From a checkpoint of a small image diffusion model.
Model: 32-pixel images, activation swiglu, patch size [4, 4], layers 8, width 320.
Training: soap at rate 0.0028, 5400 steps, batches of 256.
Rows from block 2 of a small image diffusion model, named by matrix and row number. Rows with one number belong to one neuron. Each number is 128 + 32 x the weight over its row's rms, rounded and kept within 0 to 255. All counts start at 0. Numbers have three digits each.
After each neuron's rows are labels from the 100 images, of 14848 (inputs lightly noised), where the neuron reaches its largest size: "peak at" is the part of the image that holds the peak; "colour at peak" is the nearest of a few named colours to the mean colour under the peak. Only what is clearly more common there than usual is listed. The data: regions of photos with short descriptions (Visual Genome).
# gate: MLP gate (model.blocks.2.mlp.gate.weight, 848x320), inputs 107-213
# fc1: MLP up (model.blocks.2.mlp.fc1.weight, 848x320), inputs 107-213
# fc2: MLP down (model.blocks.2.mlp.fc2.weight, 320x848, transposed), outputs 107-213

gate.504:128147074128128128052128128099128128128128128128128128128128128128128110128248128128145128128128128128128128128079128128128086128128128128128113128128128128128197128128128128039128128188128128093175128128067148128128114128173128164176081128167180128137128128128128115078128128128128128128170084099085058128128128075151128
fc1.504:128128128128128128128128128088128128128044128128128128128188165128128128128209128128156128128227128128128128128128069180128128128059174166128128128128128128128144128034174128128201128223128128128163128128058175218128128128128161253191128128128186128128128128128128128128128128128128128128128051128128128128128128128128128
fc2.504:097128128128128128239128092128128128128057128128128128077128128128128089128128067128128128128128128128128241128128128128128128128086128174186128128128128108075152128128190128128202128154128128196128128128128128128103165128128059128185089128128128128128128128128128128128128128046128128128101128128197128128128128128128128
peak at: bottom left; bottom centre
colour at peak: white; pink

gate.84:128128172196128128128175128055100057128115172208128128128062128128128128128128128128131128160197128065089128128128128128128128128078019128128128128128130056075128128180128128128128142128128128128128128128128161070128095128128128128186128176116128128128128182128128128128092055092128128128128128097128128152199128128075098
fc1.84:207128128180114128128148215035005128105128128128128128128103176128128128128128128128128128128128128128093128128154128128128128128096128071128128128128204128128092128128128077128128128128128128128128128128128173084184128255128128128128128128128076128128128165128128211128128128128192128128128128103128128128199128128128128
fc2.84:193128128128061128128128128061196128183128098209128077032128128128128128090128022128128128184193202186128128128214096128108128128128128128128079151128128128128128128128128178128128128128128128128128128128122128128180128128165170128128128128242128128128128172128128198185167128160128128128173128128128128128128128081128083
peak at: top centre
colour at peak: pink; white

gate.155:128128128128128128128128089209128128128092092128037128200128164090154230128218128069128048128128128244128035128128128128128128128128128128128128128128128128128112128128128128128128128219128128128167128128128186128128098128128128128128128128128030127128128128128128128092128152128128061073128128128066128128079128128128166
fc1.155:128128180128128171128128059128156128128128128128058128230128128128128128128128128128128071128083128252128128128128128128128128128128128128128040128128152128128088128128162128042128128128156128128128128128128147128128128189128128128128128128128084128128128128128128128083211164128188128128072128128128184140128172128128128
fc2.155:128172182036182128128090128080128112128128128128182128128128028128128128128128128128128128128128053207128128128067027128128128082091128128128128128128128034128128128128128128128087128128039128128128128128128128128165128047128128128128128128143197048128128179128128128128128111128153128094128144128197128128045128128128128
peak at: bottom left
colour at peak: pink

gate.757:128128128151073073128174128128128176178128159128128102178128128128196128128128057128128128128128128128128028157128128128128128128128128128128128062128128128128101128168128128183165128128128128128128128117128128027065128022128201192128187128128128095128087128128128128225128128141128128128128128128128033166128128128128062
fc1.757:128128062128070128128128083128128128241146201128162152128038077128128128107128069128128128175128128128128128128128128128064128128191128128106128068128128128128063226128128128128128188128128128128128116128128128083056078128128128128128128128162128128147128075035162157128128128128128128128128128128128049201128149128128128
fc2.757:128128128163128128144128128128069128042096128128128128128128128145128128128128247128128128128187128128128128128208128147128084128128096070095128175128128128128128162128128066128053184128168128248128128128038128128128128094128128128173128223128128081128128128128069110144099128034128128162128128128128128084128128128128128
peak at: bottom right
colour at peak: pink

gate.70:128128032083164128128128128128128041128128128040128128128128128194128128128128128128128128171128128128103128128128162128128128095033128128128128128050173128128192128128043128070128128128128128128128099128074128128142128000128165173103128075128128080128128128114128128128187128078128128128128193128128128128173128128128099
fc1.70:128128181128128128128128128128128248128128128128128176128036128128128128167185128128128162048128128100128128128128064128128108128214142128128128128128128128128045128128024211128091128128103025105168128146128128047183128205128074079128085128128188128128102186128078128128128128128159128117128128128128087128128182128123096
fc2.70:128140128128128128128128128128128128128128018128128128128255128184128128128128128128128128128128128128128128128151128128128191128128128128128128128128034128128094128128223182128128128128128128128128160128128223128128128219128055128226213128128128128128128128128128128083208128062128128090128128128128128128128128071216128
peak at: top left
colour at peak: black

gate.421:128128128128090071128099128128113128128128128090128128128128128128184128041233128128128128128128128228128128128128128128128128128189128128150128128079128211128181128128128128128128128128128128128128128128128128128128128128056058128128128128128128128128128128128128128128128128128128128128128186152051013128128023128128010
fc1.421:128128128128128128119091128128128128088128128128128128128128128128192128128203128128179128128128128128053128128128128128128128128128172128128177128128128197107237128128128128128128109128128128128100054128128023128128147128128128066078187128061030189128128128128128250128128128128128100128203128128128128128217128082128096
fc2.421:128128197128171128128128128128128187141237142128128186128201171128128128128051128176128128128128128085128128128128128128220128154128035084058128027128128128128016128128052128128128128128128128180108128128128128128128128177128128128128128232128128084104029128128128030128128128128128128206128128128128128128128128128128128
peak at: bottom right
colour at peak: pink; white

gate.516:128183128128128128168128074142204128128079050128061128064128128128128128128128128255144128128128128128041128128082128071128128208128197107030128206128128128089128128128128128193128128128128128128128128180234167128128083128128128128128163128128128128128128101128128070128128128128128128128076128128128128166173128128128081
fc1.516:081128128128128128077128160128128128128143128155128128128185128176128128128128128128179128148207151097128033128128128128128128083085128128128153128128161128128128139128128081128075128128128106196105128206128128084011166128083128128151128147128128128128071128128032188071128128128128128128159128128128028069078159128128183
fc2.516:128083177128128128128128128128185128128232128128128187128128128218190128128128128061128128159143128128128128128128182128128128128128013166188128128253128128179128128061128035179120128159128128198198128128128128128066128128128209128128128063049128072128128224128128128128128128180162128128128092128128128128128128128128128
peak at: top right
colour at peak: grey

gate.224:171128073128128128101128128128128128128126095128128128007082128128128178042161128128128128128161089163220128128128128128162128173091201128059128116128128128040148090128067128128128079128163128114128128128128128128128128128167128171128128128128128159128128128128128128128128187159128128128128202128103128128128128128106128
fc1.224:128128128128128128128154128128128128041128164128128128182128128128128128043128128128008037060052128112128128145192128128128128128128128128128128128128128128128128128128128128128036075128128164128128128128128128150128128128048104128128128128128128020072128128128128128128128128128128128128128128128128128175212182128162128
fc2.224:036128128128190128128005079085128128128128128128128117128128128128076170128128128128111116128128128128052128128128128128128128128128186128068128145113128128128128128128128194128128128213128128128128061128128128128128128128128128128128128177178128128128128128128128128128128128128128128128128128128128128194128035090128128
peak at: bottom left
colour at peak: pink; white

gate.170:128128128128128128128174128128128190200128128128128221128128128128128128128063128128128128128128212128052128128128128174128165128180044128128128131128128128128193128189128172193128128128056128228128128128128128128218146128071128128128128079128128128128128128128225128099142158191177128128128128128209128128128128100128128
fc1.170:128128128128164128043128128128128128166128155128128164128128182128128128128102090050128128128128128055128128128128128128128128152128128199128128128068128128128128085128128128128128158101128083157128128128128128128192128128128128128128128101128128128156128128128216128128193128138128128128081128128141156128111191128170163
fc2.170:128128128128085128128128128128128128163128128197080128128128171162128102101117128128086106128128128103092128213128109128128173128128108221128128088128128128208128128128100128137056128128128208071128128062128128128183128128128128128057164128079128015074128128128128144128128128198164128128128130128128128063128160128128128
peak at: top centre
colour at peak: brown

gate.218:128128128128128242128128128171128128128161128128164128048128128128128117056128056167128128144175085167128128128017128128128109128128150037128132128128128128154242019192128128233117128174128128128188091087128082128128128128128128128128128076189128128128040128128128128060190128128103173128128085145128100128195128128128128
fc1.218:128105128128128212128128128128128128210177170070191128059128084128128079128128128128128128128128128192128128128128066164128107128071128128128192128128089128128128128128128128128211128128128128128097128128128128128128128128128128128128128128128128128192084171128128128128198235128128128128128128128039128128128165128128128
fc2.218:198128045128087068128186128128075128128128128128128128128128128128083128177128128128069142068128128128128128128091128128128174179128128128128106128128065128128187215128128128128039128128128128128213128128128128128128128082128128128128128128128128128128128128128128128128050128128128166128128128128128128128128128128128128
peak at: top left
colour at peak: white

gate.128:100089128128128128128093036165214128128128128128128128158128128085128128128128044128211172128128237128128197168128086163128128047128128128128128168128178207128128128128128128068120128128128128128128128034128188128128128128128217128128128128128128128128083128128128128128128128175128128128128100128128128124128128128094074
fc1.128:128094165100128128128128137128077128128128128128077128173128128128128128128128128128128128128128128060128094128128128128128191181128128128128128084075128128128149174128128128128077128128128128128128128206128128128128128060128128128128128128128128128128049128098128128128210128128128128128128160128128128128128198128169128
fc2.128:022128128128128128128128220128128128128128115102128128128128128128128128128128128128128128128035128083128128091128204082128128128128128128128128098128098148128128080167128128128128128128128072048106128190128128128128108069128104128128128128128128128128128157085128059195189128128104200114128128128128128128128128128128099
peak at: top right
colour at peak: brown

gate.420:128128128128128138128047128128190190128128128128128139099180128128078128128063183128128188128128128128128128107077128128081128128204085057128128093128035128128161128128031128128128066128128244128128128128128178128128128128080128128128128128128128128128128128206128128139073128128078128128128128236128128128128128128222128
fc1.420:128128185128079128128058204128154128128128128128042128128227128128057128128128128128161128150128128128128128128128128128056128128128184128169128128128007128144188076128000128128050128128128190207188110128128192128128128109128128214212128128128203128128128128128128090111128128128128128128128128128189128128128105128128164
fc2.420:049128128048128157128055128128206128196068128128128128128128128128082128093128128207128154128128096128128128128128128128067128128160128128128128100128128128128128130128041128128128097128128128128128128128128128150164128128128128128128042128128069190128128015024128197128128128128128128178128128156128128128074128128128164
peak at: top centre
colour at peak: grey

gate.290:128103128128128128128128128128175128128128128128190128128128100077128128128085128222128128149128128055128128234128056128128192128128128128030128203128128128128128128128128224128128128128128167128128128255128128252128128119128192190128185075128128128128128128128128128187128128128128128128128128128128128128128128128128128
fc1.290:128128200190128128160128086128128091128183128128128128070128079128128128128128128128128128111128197073128075128128128128089128128142128128128128065128128186231054153174128128169128128128180078179128068128197128128128167128128090128128128128128128128128128128128128083128179192128128128163128128128128128082026065128128128
fc2.290:180128128128128128148128166128128128128196128128128128178128128128128062128128128128128128128128162042128128128128128128128128128084128128189073181128128128128128140237190128128128128128128128128128128128128128128128128068128128128128128128128128128128128128128128128128063128237128128128163128128128128035187128128128128
peak at: top right
colour at peak: black

gate.353:224128128128166104128128128128128128093128128128128185128128128128128128128099128044128128128128128128128164128187128073147128128065166128099128187128128087128157155128175128128128186128128161128164128042128128065128128186128128128157107128128128128128077128062171155128128128128128128128117155128128128047128128109128128
fc1.353:250128128182128128128163128128128066128128128128128128128175128128204128128128200077128158128128069128128128212128128128128128128147143077128197128165128128202128128128128128128089209162128225128128128128128128069128085128128128128128106128128128128128128128128128079075128162128128144128128128089078191128128128128128128
fc2.353:128128128128026128197128128085176128128131128128128128128188185184128128128128128128128128128128128059128128128128128128213128128128200153128184199150128219128128128128128128128128128128199202128128128128120128128083128128071128128164128064199128128128068128175128128117128128128128128128196170062128128128128128128128128
peak at: top centre
colour at peak: grey

gate.137:128128128128128128128128143128163128128128128128081128128128128128128128128061128037128128179128128128128128128128128128128128128128128186222128128177128128128076128129128128096128128166128128128128128128049093169062128128128128000128128128128128170101184128223200128128115128128128128128128128128066128191128178128128128
fc1.137:128128128128128128128082128083128128128128181128097128128128128117128128128128128128128173128128128128255128128128128128057128128128128128128128128128024128085091128128128094128128128170128128168053128128053128128095128128128128128184128128128181128128128128128128128128128128128128096128076128128128128167128128128128128
fc2.137:085128128186166102128128128045128128074128101064128128195170155128128128128128128128128128207128128128116128128026128196128128128128128064128128048128128128128128128128094128060165162128128169128128128128068128128128128128128128236039206128128128128128128128128128128128128128128176088128100128128128128128128128021128128
peak at: top centre; top left
colour at peak: black

gate.524:128128128128128128146046128128133128128128128165128108128128128164128128128155128128159128236128155052082128128128128128128060128128128128128128128144128128154128155188128128171128128185128128128128128128083128128128128073128128075128128128128128047128128128170128073128128128128128128128128071128128128128128128128128128
fc1.524:128128128128128128128128164128128112223128150128128128128128128128128128128145128174128128128128128128128201128128128128128180128255128128128128128128239050128128128128128128000128128128128128019128128128128128128128128094128128128060128128128128128128128039128128128128128128128128191190128128029128128192128128128128128
fc2.524:128078128128128128128128128128128128209092128109128128128146128128128128128128173128128083255128128236172104128062128128128128128090128128080128128128128128128176128128128056128128128128186128092128128128153128128128128128128055128128128128128128128128128158173057128128128128128102128128128128166128128083128128067128108
peak at: top centre; top left
colour at peak: pink