Weights of a small image diffusion model: batches of 256.
Rows from block 4, named by matrix and row number. Each number is 128 + 32 x the weight over its row's rms, rounded and kept within 0 to 255. All counts start at 0. Numbers have three digits each. After the name is the row's rms in percent of the matrix's.
# ada: adaLN modulation (shift, scale and gate of each sublayer stacked) (model.blocks.4.ada.weight, 1920x256), inputs 208-255
ada.1078 095:128128128128128128128128094128105229093212128128200128128128128140072128128128128128128128128128091128222168128128128128051248128128128154188128
ada.1079 091:128128128128172128128128128128128128128128128081128128128128128128128132128128128091128051128103128214128128128128128056128128128060169070164128
ada.1080 084:128077067128128087128128128162068128107191128128128128128128128054128128128128169128107128128190128128128128128128201128128128128128151180128196
ada.1081 090:128128065128128128128128128104128157101014128128042128128128128128128128128163091128184163128128128128128128128128128128068128021128128198075128
ada.1082 096:128128128128128128128128054128128128128128101101100128128128128194128128128128128128128255204186128128128128128048128199203255128128086128128173
ada.1083 092:183128128128077128128128128156165128128128128128128128128128228128077186128128128197128128218128128128128128128128164128128243128128128200199128
ada.1084 106:086128128128128167128128198128192071092081128128151128128072128128128128187128128128128232128128128128128128082128128128093168245053128128128128
ada.1085 112:128128097174128185147128128128193186150151211128128128128128093128128128197128183061128255178134082128128128128101128128128232203187186128128111
ada.1086 090:128128128139075128169153142128128128179128128128128111128128157128148128128128128128128128083128128128128128128128128128128128065240128144128128
ada.1087 106:128128165128128128067128161128128128128191128128128157146208128160128128128128128128128128128156128128078158128128128128128128128080128128128128
ada.1088 089:128074128020128128128128128099128128128128195160128128075128128128190128128233128128128128128128128128128128128128128186128165128128128128128128
ada.1089 107:128128128128128128128096136128128173128128128128128070037128128128128128128000128128128177128185128128212128128050091128128159189128153128128128
ada.1090 099:128072128167078182128128128143128128089128128128128128128168128128128128128051128128128128128128128128128110128128135082086128128128110156056128
ada.1091 071:128105128105128128128075155078128128128128128153128128128128128128128128036128128128153128066195128128128128128128128128128128029221128128128232
ada.1092 085:128054128165176128128128128177128128128224128089128128128128128128128128128128128128128050128128128128128128128156065128128128128115128039185128
ada.1093 093:128128128128128128128128107128128128055128128128128128098128128128128128077128128128175204085128128063128128156128210223080128128128128128128010
ada.1094 097:128103128128165128128128128128128128162128128128128128128128128191173165080127128128204177128128128128128128180128128105128255128128128128128128
ada.1095 105:128128176128108128128112128128128095128128128128065128128128084128215139128128128128024128128128128128128128128128217128153101128080174128128128
ada.1096 089:153128128051128128128128128128128222128128128128128079128128162128058120128205128128128128128102128170255128205128128095128128128128085128128128
ada.1097 113:143148128128128163128128128047081155128128128128128109128128128128128102188153128038128128128128128163128128128100128128128128000198128128072128
ada.1098 099:114128128082128128128179164128128091128128063128128128128112128128128128128067128128050128034128128128128076128128128128085128150128088128128128
ada.1099 100:164157128128062107212157128128128128128128128128128128128067128206128128174128128128199128214128128128128128128128168128156128128128128128128150
ada.1100 102:128128073128128128128128128163128128128128128185128128128033128101083128174128128128128128128128171128128128128102110128128128128128128128128128
ada.1101 093:128144128242161128049128177128091166098128128128128128148128164167128128207128128140128128170128128128128149128088128084128191199250088128128128
ada.1102 082:128128182128128128184091128198203175128128209164128128128128092128188128128128128128128128128128128128128128128128128128128128128128128128128128
ada.1103 096:090126128128128196128179128128128128128098128128128128128128128128128255128188089162166128128128088128077128128140128128128128128081128128128128
ada.1104 101:128128128128128128128128129128128128128143128210128128128128128128169128052046128128128039082182060128216080051179153128052128189128128128128128
ada.1105 081:128128128247128128128128128128128128128087152128128085119128128100128128128128128128051128128128128128128204128054187128165179128128164128128128
ada.1106 116:128154128128128128128157204128174128207128128128128128128128128128128141128128198128128195128115088128128128128128128148193050128128128083128162
ada.1107 104:128128052128128128128128170100088169128185128176128158128128128128128128128128128128128128128155128128128128120128147128128000128208128086048095
ada.1108 108:128128128128128128128128128128128128128102128128128128128128170128029128128128128128197128166128128128128099128128128128202128128128128128128038
ada.1109 077:128128128128058128128128075128128081128128128128096128128128128128128128128128157128128000128128128094128128128061215128128128128128128082128128
ada.1110 109:155128128151088195128128128065128128128128083128151128067128128088163128119128128098128128128128128128128128177142149128050128128128070128128128
ada.1111 096:159057128128128128128128128085128128059128128128128128128128095128128128043128128128128128128128128215128108128128158077128184128128128128081128
ada.1112 088:061128087128128128128152128128128128047128128128078128128128128128128128128128090128182128128128128153128128128220128128090128043128128128128128
ada.1113 106:058128128080095089202128128128128128128174128164128171128128128128128128153128128128090128128128128128086098128053182128154000128128128128128160
ada.1114 113:128160128128128128128128238147128128184128128128128128128128128166128128128128168128128128128128104128128128171127128064139223114128128175185055
ada.1115 129:128164159087128049128175128128128128128128128178128128128128128128128128128088128128147128128128128128128128128128164196065128128128128128069128
ada.1116 094:128128128049128128128091128128128128128071128128168095128128128128128106128155128140128065046128128101128128128128000128128128255249128128128128
ada.1117 105:174128128032128128128128128128128128154128128128128148128061128128128128128061128128128128141128043173128128155128221128128128128128128128128128
ada.1118 103:128081152128128128128128085150156128128128048128101052101128168128251128160078166174128128052171128088073128128128128128128161182143128243128128
ada.1119 104:128128128128128128128128000044128128185128128128128128128128128152128103128128189174128128128128069128128187128102159128111039128128128128128128
ada.1120 104:128089128128128128099128128128128239128128128128098128128065128128128128128070128128078128128128123128183086128128128109128196138128128128128006
ada.1121 088:179047128128128128052128128128128077094128128128128167128128075128029128128128134078128128128128227128128128128128128128128128236128128128128000
ada.1122 083:128162156128128182128128128128128128128179128128128190128243115128128128128128197128128073152128128199128101055128128128128128128072128128128128
ada.1123 098:128128128128162128128128192128128128200151128100128128128128128128128128204128128077128109152128128143128128128094091128177128124128128128128128
ada.1124 090:064128128128128128128199128179068218128128099128128128128128128128181128039084091128063038128128168128016128128128128128088128128128128083146128
ada.1125 103:106105128100128181150128000128174128128049128128128128083128128128128128128128128128066147066086128128097128044128171121128247128128128128128136
ada.1126 098:128128128128128128055081128128210128128128128128169083128128074157097128209128206199128128107101128128087128058128128078128181198128149128181185
ada.1127 089:128199128128128128191128128128128128047128128128128128128128128128166128128128100128128029128128128128128088128128128113076042128040128128128221
ada.1128 093:128113128128128128128145209128138128171128095128208117146128190128128184170132174090128128128083128056128128128128088128128128128062128128128202
ada.1129 085:072128128128128128086128128091200036067128104060076128128128128105128128128128128128128171128128128090245194128128152115128128206098128128206128
ada.1130 099:128128128128109128128128128128128128128128128071128128103145128197159128128087128128128128128079162128128128128128170075198128128134128093128237
ada.1131 092:128128128152128179128087128128128138128043128128128128112065128128128044055128128039128128128064170125068128098128128128128128025128128128128061
ada.1132 109:170128128111128128181128202128128128128128198128179038128128093128128128128128103128084128163128128128128119205144129128161128073128128128161189