A small image diffusion model, trained from scratch.
Model: 13.6M parameters, 32-pixel images, arch dit, norm layernorm, layers 8, width 320.
Data: trained on regions of photos with short descriptions (Visual Genome), 203450 training examples, 6.8 epochs.
Rows from block 4 of a small image diffusion model, named by matrix and row number. Rows with one number belong to one neuron. Each number is 128 + 24 x the weight over its row's rms, rounded and kept within 0 to 255. All counts start at 0. Numbers have three digits each. After the name is the row's rms in percent of the matrix's.
After each neuron's rows are labels from the 100 images, of 14848 (inputs lightly noised), where the neuron reaches its largest size: "top examples" is what is common among them. Only what is clearly more common there than usual is listed. The data: regions of photos with short descriptions (Visual Genome). In brackets: how many of the 100, against the usual share in percent.
# gate: MLP gate (model.blocks.4.mlp.gate.weight, 848x320), inputs 80-159
# fc1: MLP up (model.blocks.4.mlp.fc1.weight, 848x320), inputs 80-159
# fc2: MLP down (model.blocks.4.mlp.fc2.weight, 320x848, transposed), outputs 80-159

gate.37 042:128128128128128128103097128128128220128128128128128128128128128212128128128128128153128128128128128128128128128128166128128128128128128128128128128128128128128128128128201128047128175128128128128128128128128128067128128029128128128128073128
fc1.37 146:128174159128128141128186128136128128185155128165128151128161150128172099156162128083094102128128099128128128128128083128128163128117128128080011156128097103115128128128128128098104128128148128142128173128128146128128128128101158128128128128
fc2.37 149:100067128153126128128105110128128160079128128155073128128128128128128128128211128088089128128128153128096128128128106123128128128128128128128188128128128128128128128128128138094128128128128128076128188128128079128128182128100112128156128128
top examples: text has "blue" (28 vs 4.9)

gate.27 168:120151128128128187137128128128155128128128143128112068128128149163108077102128112107152164128190128128107158128085128090163128128128128128128099128128128128128128088128128128111128128188145128101128169128128107172096143167128095128128134128
fc1.27 116:128121128128092041066162128128078171128128168128128156128128128097128177128128128155128128128088103132167119128158128165099128128148109173128128085128089128154128155155128128128128128128128128173128128096159193113155128073113156093128128098
fc2.27 124:083128128128156030128128128128128128128128103128128128128128128128128128066128128051128128164128190113128128128128128128128174087128128128128128075128183147128128128180128128128128153046128103128128128172146162140173128168191128074128128128
top examples: text has "red" (28 vs 4.3)

gate.587 066:128128128128020098128128128128128128154128128128128128128067128128128128128128128128128128128128157128128128082128175069201128128128073128128128128128128128217128179128128128128128128128128128128128128214057128128180128128128128128126128128
fc1.587 107:095081128128191128128128128128149128098128163128128128095128031128085162102193128128128128128128128101128128092128128128128128110082128111128128128128128128085128128106128128128128128128072128128128194083128128128143128149150128128128151128
fc2.587 102:128128128128233105128128176185128151128128128128110128128128128128128128128128128104128128171128128191146082128128177128128079091128128128128128128128075128128213128128111128128128169180189128128189128128128128128128097128128088128134128128
top examples: text has "sky" (29 vs 1.7)

gate.704 102:128128160128128128128128084128128165128128128128128128128178128081128128098174128128063128163113129128128128128075128070128099128128128128128107128128128185128083167128128128076183128128190128128128128128128128128147199128128160128128104144
fc1.704 090:128128128128098116090128128128128128128128128128128128128128138068128128156128069128128206128128128128153128128128128185128128128128128128128166128059128104128128128128080128172106128108128128128128105128128128165128093181128120128187128128
fc2.704 112:128128099115128128128148128128128093128128128128128103162128128106128128128128128063081128182128167128185128128159128128128128128159128128128128128128128128128128152128073147128085128128128128160128128128088115128128128128159128128067153136
top examples: text has "sign" (29 vs 2); text has "red" (25 vs 4.3)

gate.335 075:087128128128128128128128128094163128128110128128153128128128128128128128128128128185128128092128128128128124128128187128128128047128128150128171128128128128128128128128171128128128128128128066082128128128128128128128128176128128128086100128
fc1.335 093:128159128158128128128128128128128128128152128128194128128107128128128128128091114171128166128159096128128128128128075128128128128104128095145128128171128209128128128128128098063085128128128128128128128128128128104128128201128128128128128128
fc2.335 103:104128128128128128098128109150083128128128128128163128128128161128090128128128128128128128113128087096128128128151063128129128128128128159128128185097128128128128143128081128128175046169128128087128128089128128128128128128163128128098128128
top examples: text has "red" (29 vs 4.3)

gate.439 093:128128128128128128128128128128186128128098128128128128128089128128128173128128128128128128128101128128128186128128208084128176128128128128128128128182128128063088165128164128105128128046128128116128148128128128155125128128128176070128128128
fc1.439 080:128128128128128128173077128089075128128128168128128128128106128128128128079128128128085128128094128128128128128128128128128128128128128128155112128128128128128128183128088128130161128032128128099186128128128128128128128128128128128128128128
fc2.439 075:128128128128128128174128177128094128128128128128128128128155128201128128128143128128128128128128128128128162128128163128128128128108128128193128157128119128128128128108128128128079128177096128074128207128128128128179128128128128105128128128
top examples: text has "sky" (28 vs 1.7)

gate.470 088:151189128139171051128128128081128128128150128128128128128128128128128171088128128067128128128128035128160128128170128128128128128128128128128128163092067088128128128128128150128169128128152128128128128128128160101128128128128128128128128128
fc1.470 099:128128068128128128086128153128128222128128097081172085068128128104128128128128069155076128081128128164128128128128128128128128128128128128128161128128128074128128128089128128128128062098174128102128128128128128108128128128128150128128128105
fc2.470 093:128128128128128128128128128128151097128128128128128069128128128128128178128128128128163128175128210093128100128093104170128128128128128128128128175128128050094128108128173128128128128128073128128128128128128128150128128128048128128128128128
top examples: text has "red" (25 vs 4.3)

gate.697 089:162128109128128067128128128184128096128100128128165128128128128128128128128128128150128128128114081128128128128128128128128128128128128181128171128128128128059128128106170128128191128128128128092113128128128057164155128128128115183128128128
fc1.697 095:128128102128166100128128128184128128128128091032128128128157128128189162074128128128128074106197128088128128128128128128128169172095090128128128149128128128128128128128128128128220128128128128150128061128058128128128128128128128128128099150
fc2.697 117:128128128128128039128085095128128128099128128128078128165128161156162101128128148181128128128128168128128108128060111128128150196128149076128128096128128128128128145069176128128128128112128128128128166128158051106128165169128077128094128128
top examples: text has "sign" (30 vs 2); text has "red" (27 vs 4.3)

gate.563 094:128128128128159128128128091102084128128128128128171128128128199128128128128077090128128128208128128163077128128128128128128128128184128128097069128128128128128128128128128109128107128128033160102104175149128128094128080128128128128128128128
fc1.563 108:128128128128128128128128168128128144159128128178102128128128022164128128128128128128128128128128142143138096128128128104152128151128128128128189129152128128096128128128128128160128091128128128101128128128128128128109102128128128128122098128
fc2.563 095:090128128128105099128128128151128128128128128128186128199161085128128128146128155128128128099182128160128128102128085128128128128106128128076098128050109128128128107128128128128128154128128128128128128128128128153128202128128128128088160105
top examples: text has "blue" (32 vs 4.9)

gate.738 089:128128128158084128128166059128158128128128128128128128128062128128091128128128215128096128088128128128128128128088075128148149128128128128128128128128088128138065163128128128155128128105094128128128128128069128128128128128157125128193128128
fc1.738 086:128128128128128128128128128128128128017151128128128128128128128128128128128128128128128101128128128128077128105071094128128128155128128128121128128128128128128102128097128128128161069088128128058171128128128163153128110166128128128128128128
fc2.738 077:128128128096128128128128128128128128085175128100163128090128128128128088069128089128128128128175128109128128128128183128128128169128128128128147128165128128128128128128154182128128102188128128128071128128128128128128128128076128128128128085
top examples: text has "yellow" (30 vs 2.5)

gate.319 082:128128128100128074128061128128158128128174128128128210128128173184128160060128128128128156128128016128128128128155128128128128128128128128128096093128128128128171100081094161151198083128128128128128128128128128128128128165128128128158128128
fc1.319 125:128104128128128094128102128128128148128128132128128181128128167189128128063128128128152159103146059128128128098162151084128128128128128128137128128128128104128128128088128164183128083091090128067105128128061128186128128128086188128128159163
fc2.319 124:128110128105128070128128128145164128128128128128128167096128128128128139170107099150128109128147255128128101128143128128128128186149128128128128098128128111128110128101086128177128128128128128155128128154128128128128110161069107154113128128
top examples: text has "red" (27 vs 4.3)

gate.99 070:178172128128128092128158058128128128128128128128128128128128128128092128128128128166128162128067190128128184185128128192128128128188128128128098073128128128128128147128128128128128128173137128128188128128128128073128158128128098128099128128
fc1.99 089:099128151128128128128128148128103128128128143091128128128128162165128128090128068128128079128143152128128128128128096128128128128128171077128128060128128128178128128142128128179128128128128082128128128193128128128128128166128175128128128128
fc2.99 074:128128128100128095128128128128093158128128128174128128128128128128128128128128128128128128128128160128202173128128210128128128128128128169128128095182128176094128128128128166128101128128128128072128128128128128128128128128171128157128128128
top examples: text has "red" (26 vs 4.3)

gate.137 105:128184166128128128128156078165097128083128162103157085193163162128128128128101167128128128128128128128166128128157142128128128128128180128128162128063128128191128128194128128128128139128128128166128128128142128128128162128137084128165128108
fc1.137 120:128076128128128128150128187077153128128128128128128097128091128128128128128172128104112128128164082128128114128128128128128128145069128165128128128155128128128128128128128128092128128128073128165128087100083128128128128140093128128084128128
fc2.137 102:160059128128175109128128189128096128128128147128156128128128128128128128128128128128128128094128128128179150128128163128075128128128128128128128128128128156128128128128084128128128082128128208111128128128091128103128128098128128128128157128
top examples: text has "yellow" (25 vs 2.5)

gate.647 096:128128166128113128128163128099128128155128128075128128128128191128128128128112099073128166078128128162128101128128128128060144128165128128128076128128128128128128128128128128128128064128128163128128141128128128096128079087128128128128128128
fc1.647 101:166128081128128128162128128128128128128128128128082128128128112128128128128169128128128128194128128128128128093128128128167071128128128128161180128128128128128128128128128128173093160128128128128158128128143114148128144128128128050128128170
fc2.647 094:128128128128128128185088128178128128128128128128128128128128128180157128105128128128128128064141128128154128157183128128128152128078128128128105128128128083128128128128052128190192128128128128095144128128128173089128128128128128128128128128
top examples: text has "red" (28 vs 4.3)

gate.60 100:128187128128128128128128128106128075128128128112128128128128141128187163068128093128150128128128114182128128128128128090128128128173101128213128128128128209128128128175128102128128128128128128128128178079128203161128128099128158102128093128
fc1.60 130:154128091128128085128128128128128122128161090128128159128128128128128192079128128054190128128177128176186161128128128128128128175128128128183144128128128128128128128142113128056148128057158092128128128111128128162142128071128128128128128128
fc2.60 111:153082112128095128114128128128101128128128128128128128128128128128128128180128128089128128128128128128128128128128128128128190094128157128154128065159128192128128128184128128110128128088128159128128128097145195128115128128159128128077137128
top examples: text has "red" (27 vs 4.3); text has "sign" (26 vs 2)

gate.619 107:128128182128128164161128128128128128128128089128128128128128166128128128128128128152076128088128185128128128128128145128187128128178128128128128128149106128128068128128170095128179128128128128083128160170128128128108153128128149104128128092
fc1.619 127:128128143128128059128178128128151128128128128128137170128096128071158143174174157128128161099128128128128128128128128098128128128128128154128128128059128128128128128128128110128128092165180059128128128128128128128128121128113128128128128148
fc2.619 098:128128128128153192128163128128173128115128128055128160154128154164128128128128174128128142128128095128128128153102128173128128128111128128128128128166128128128166089128128099149128128128128128179128128128128128128128128128128128128162128128
top examples: text has "red" (25 vs 4.3)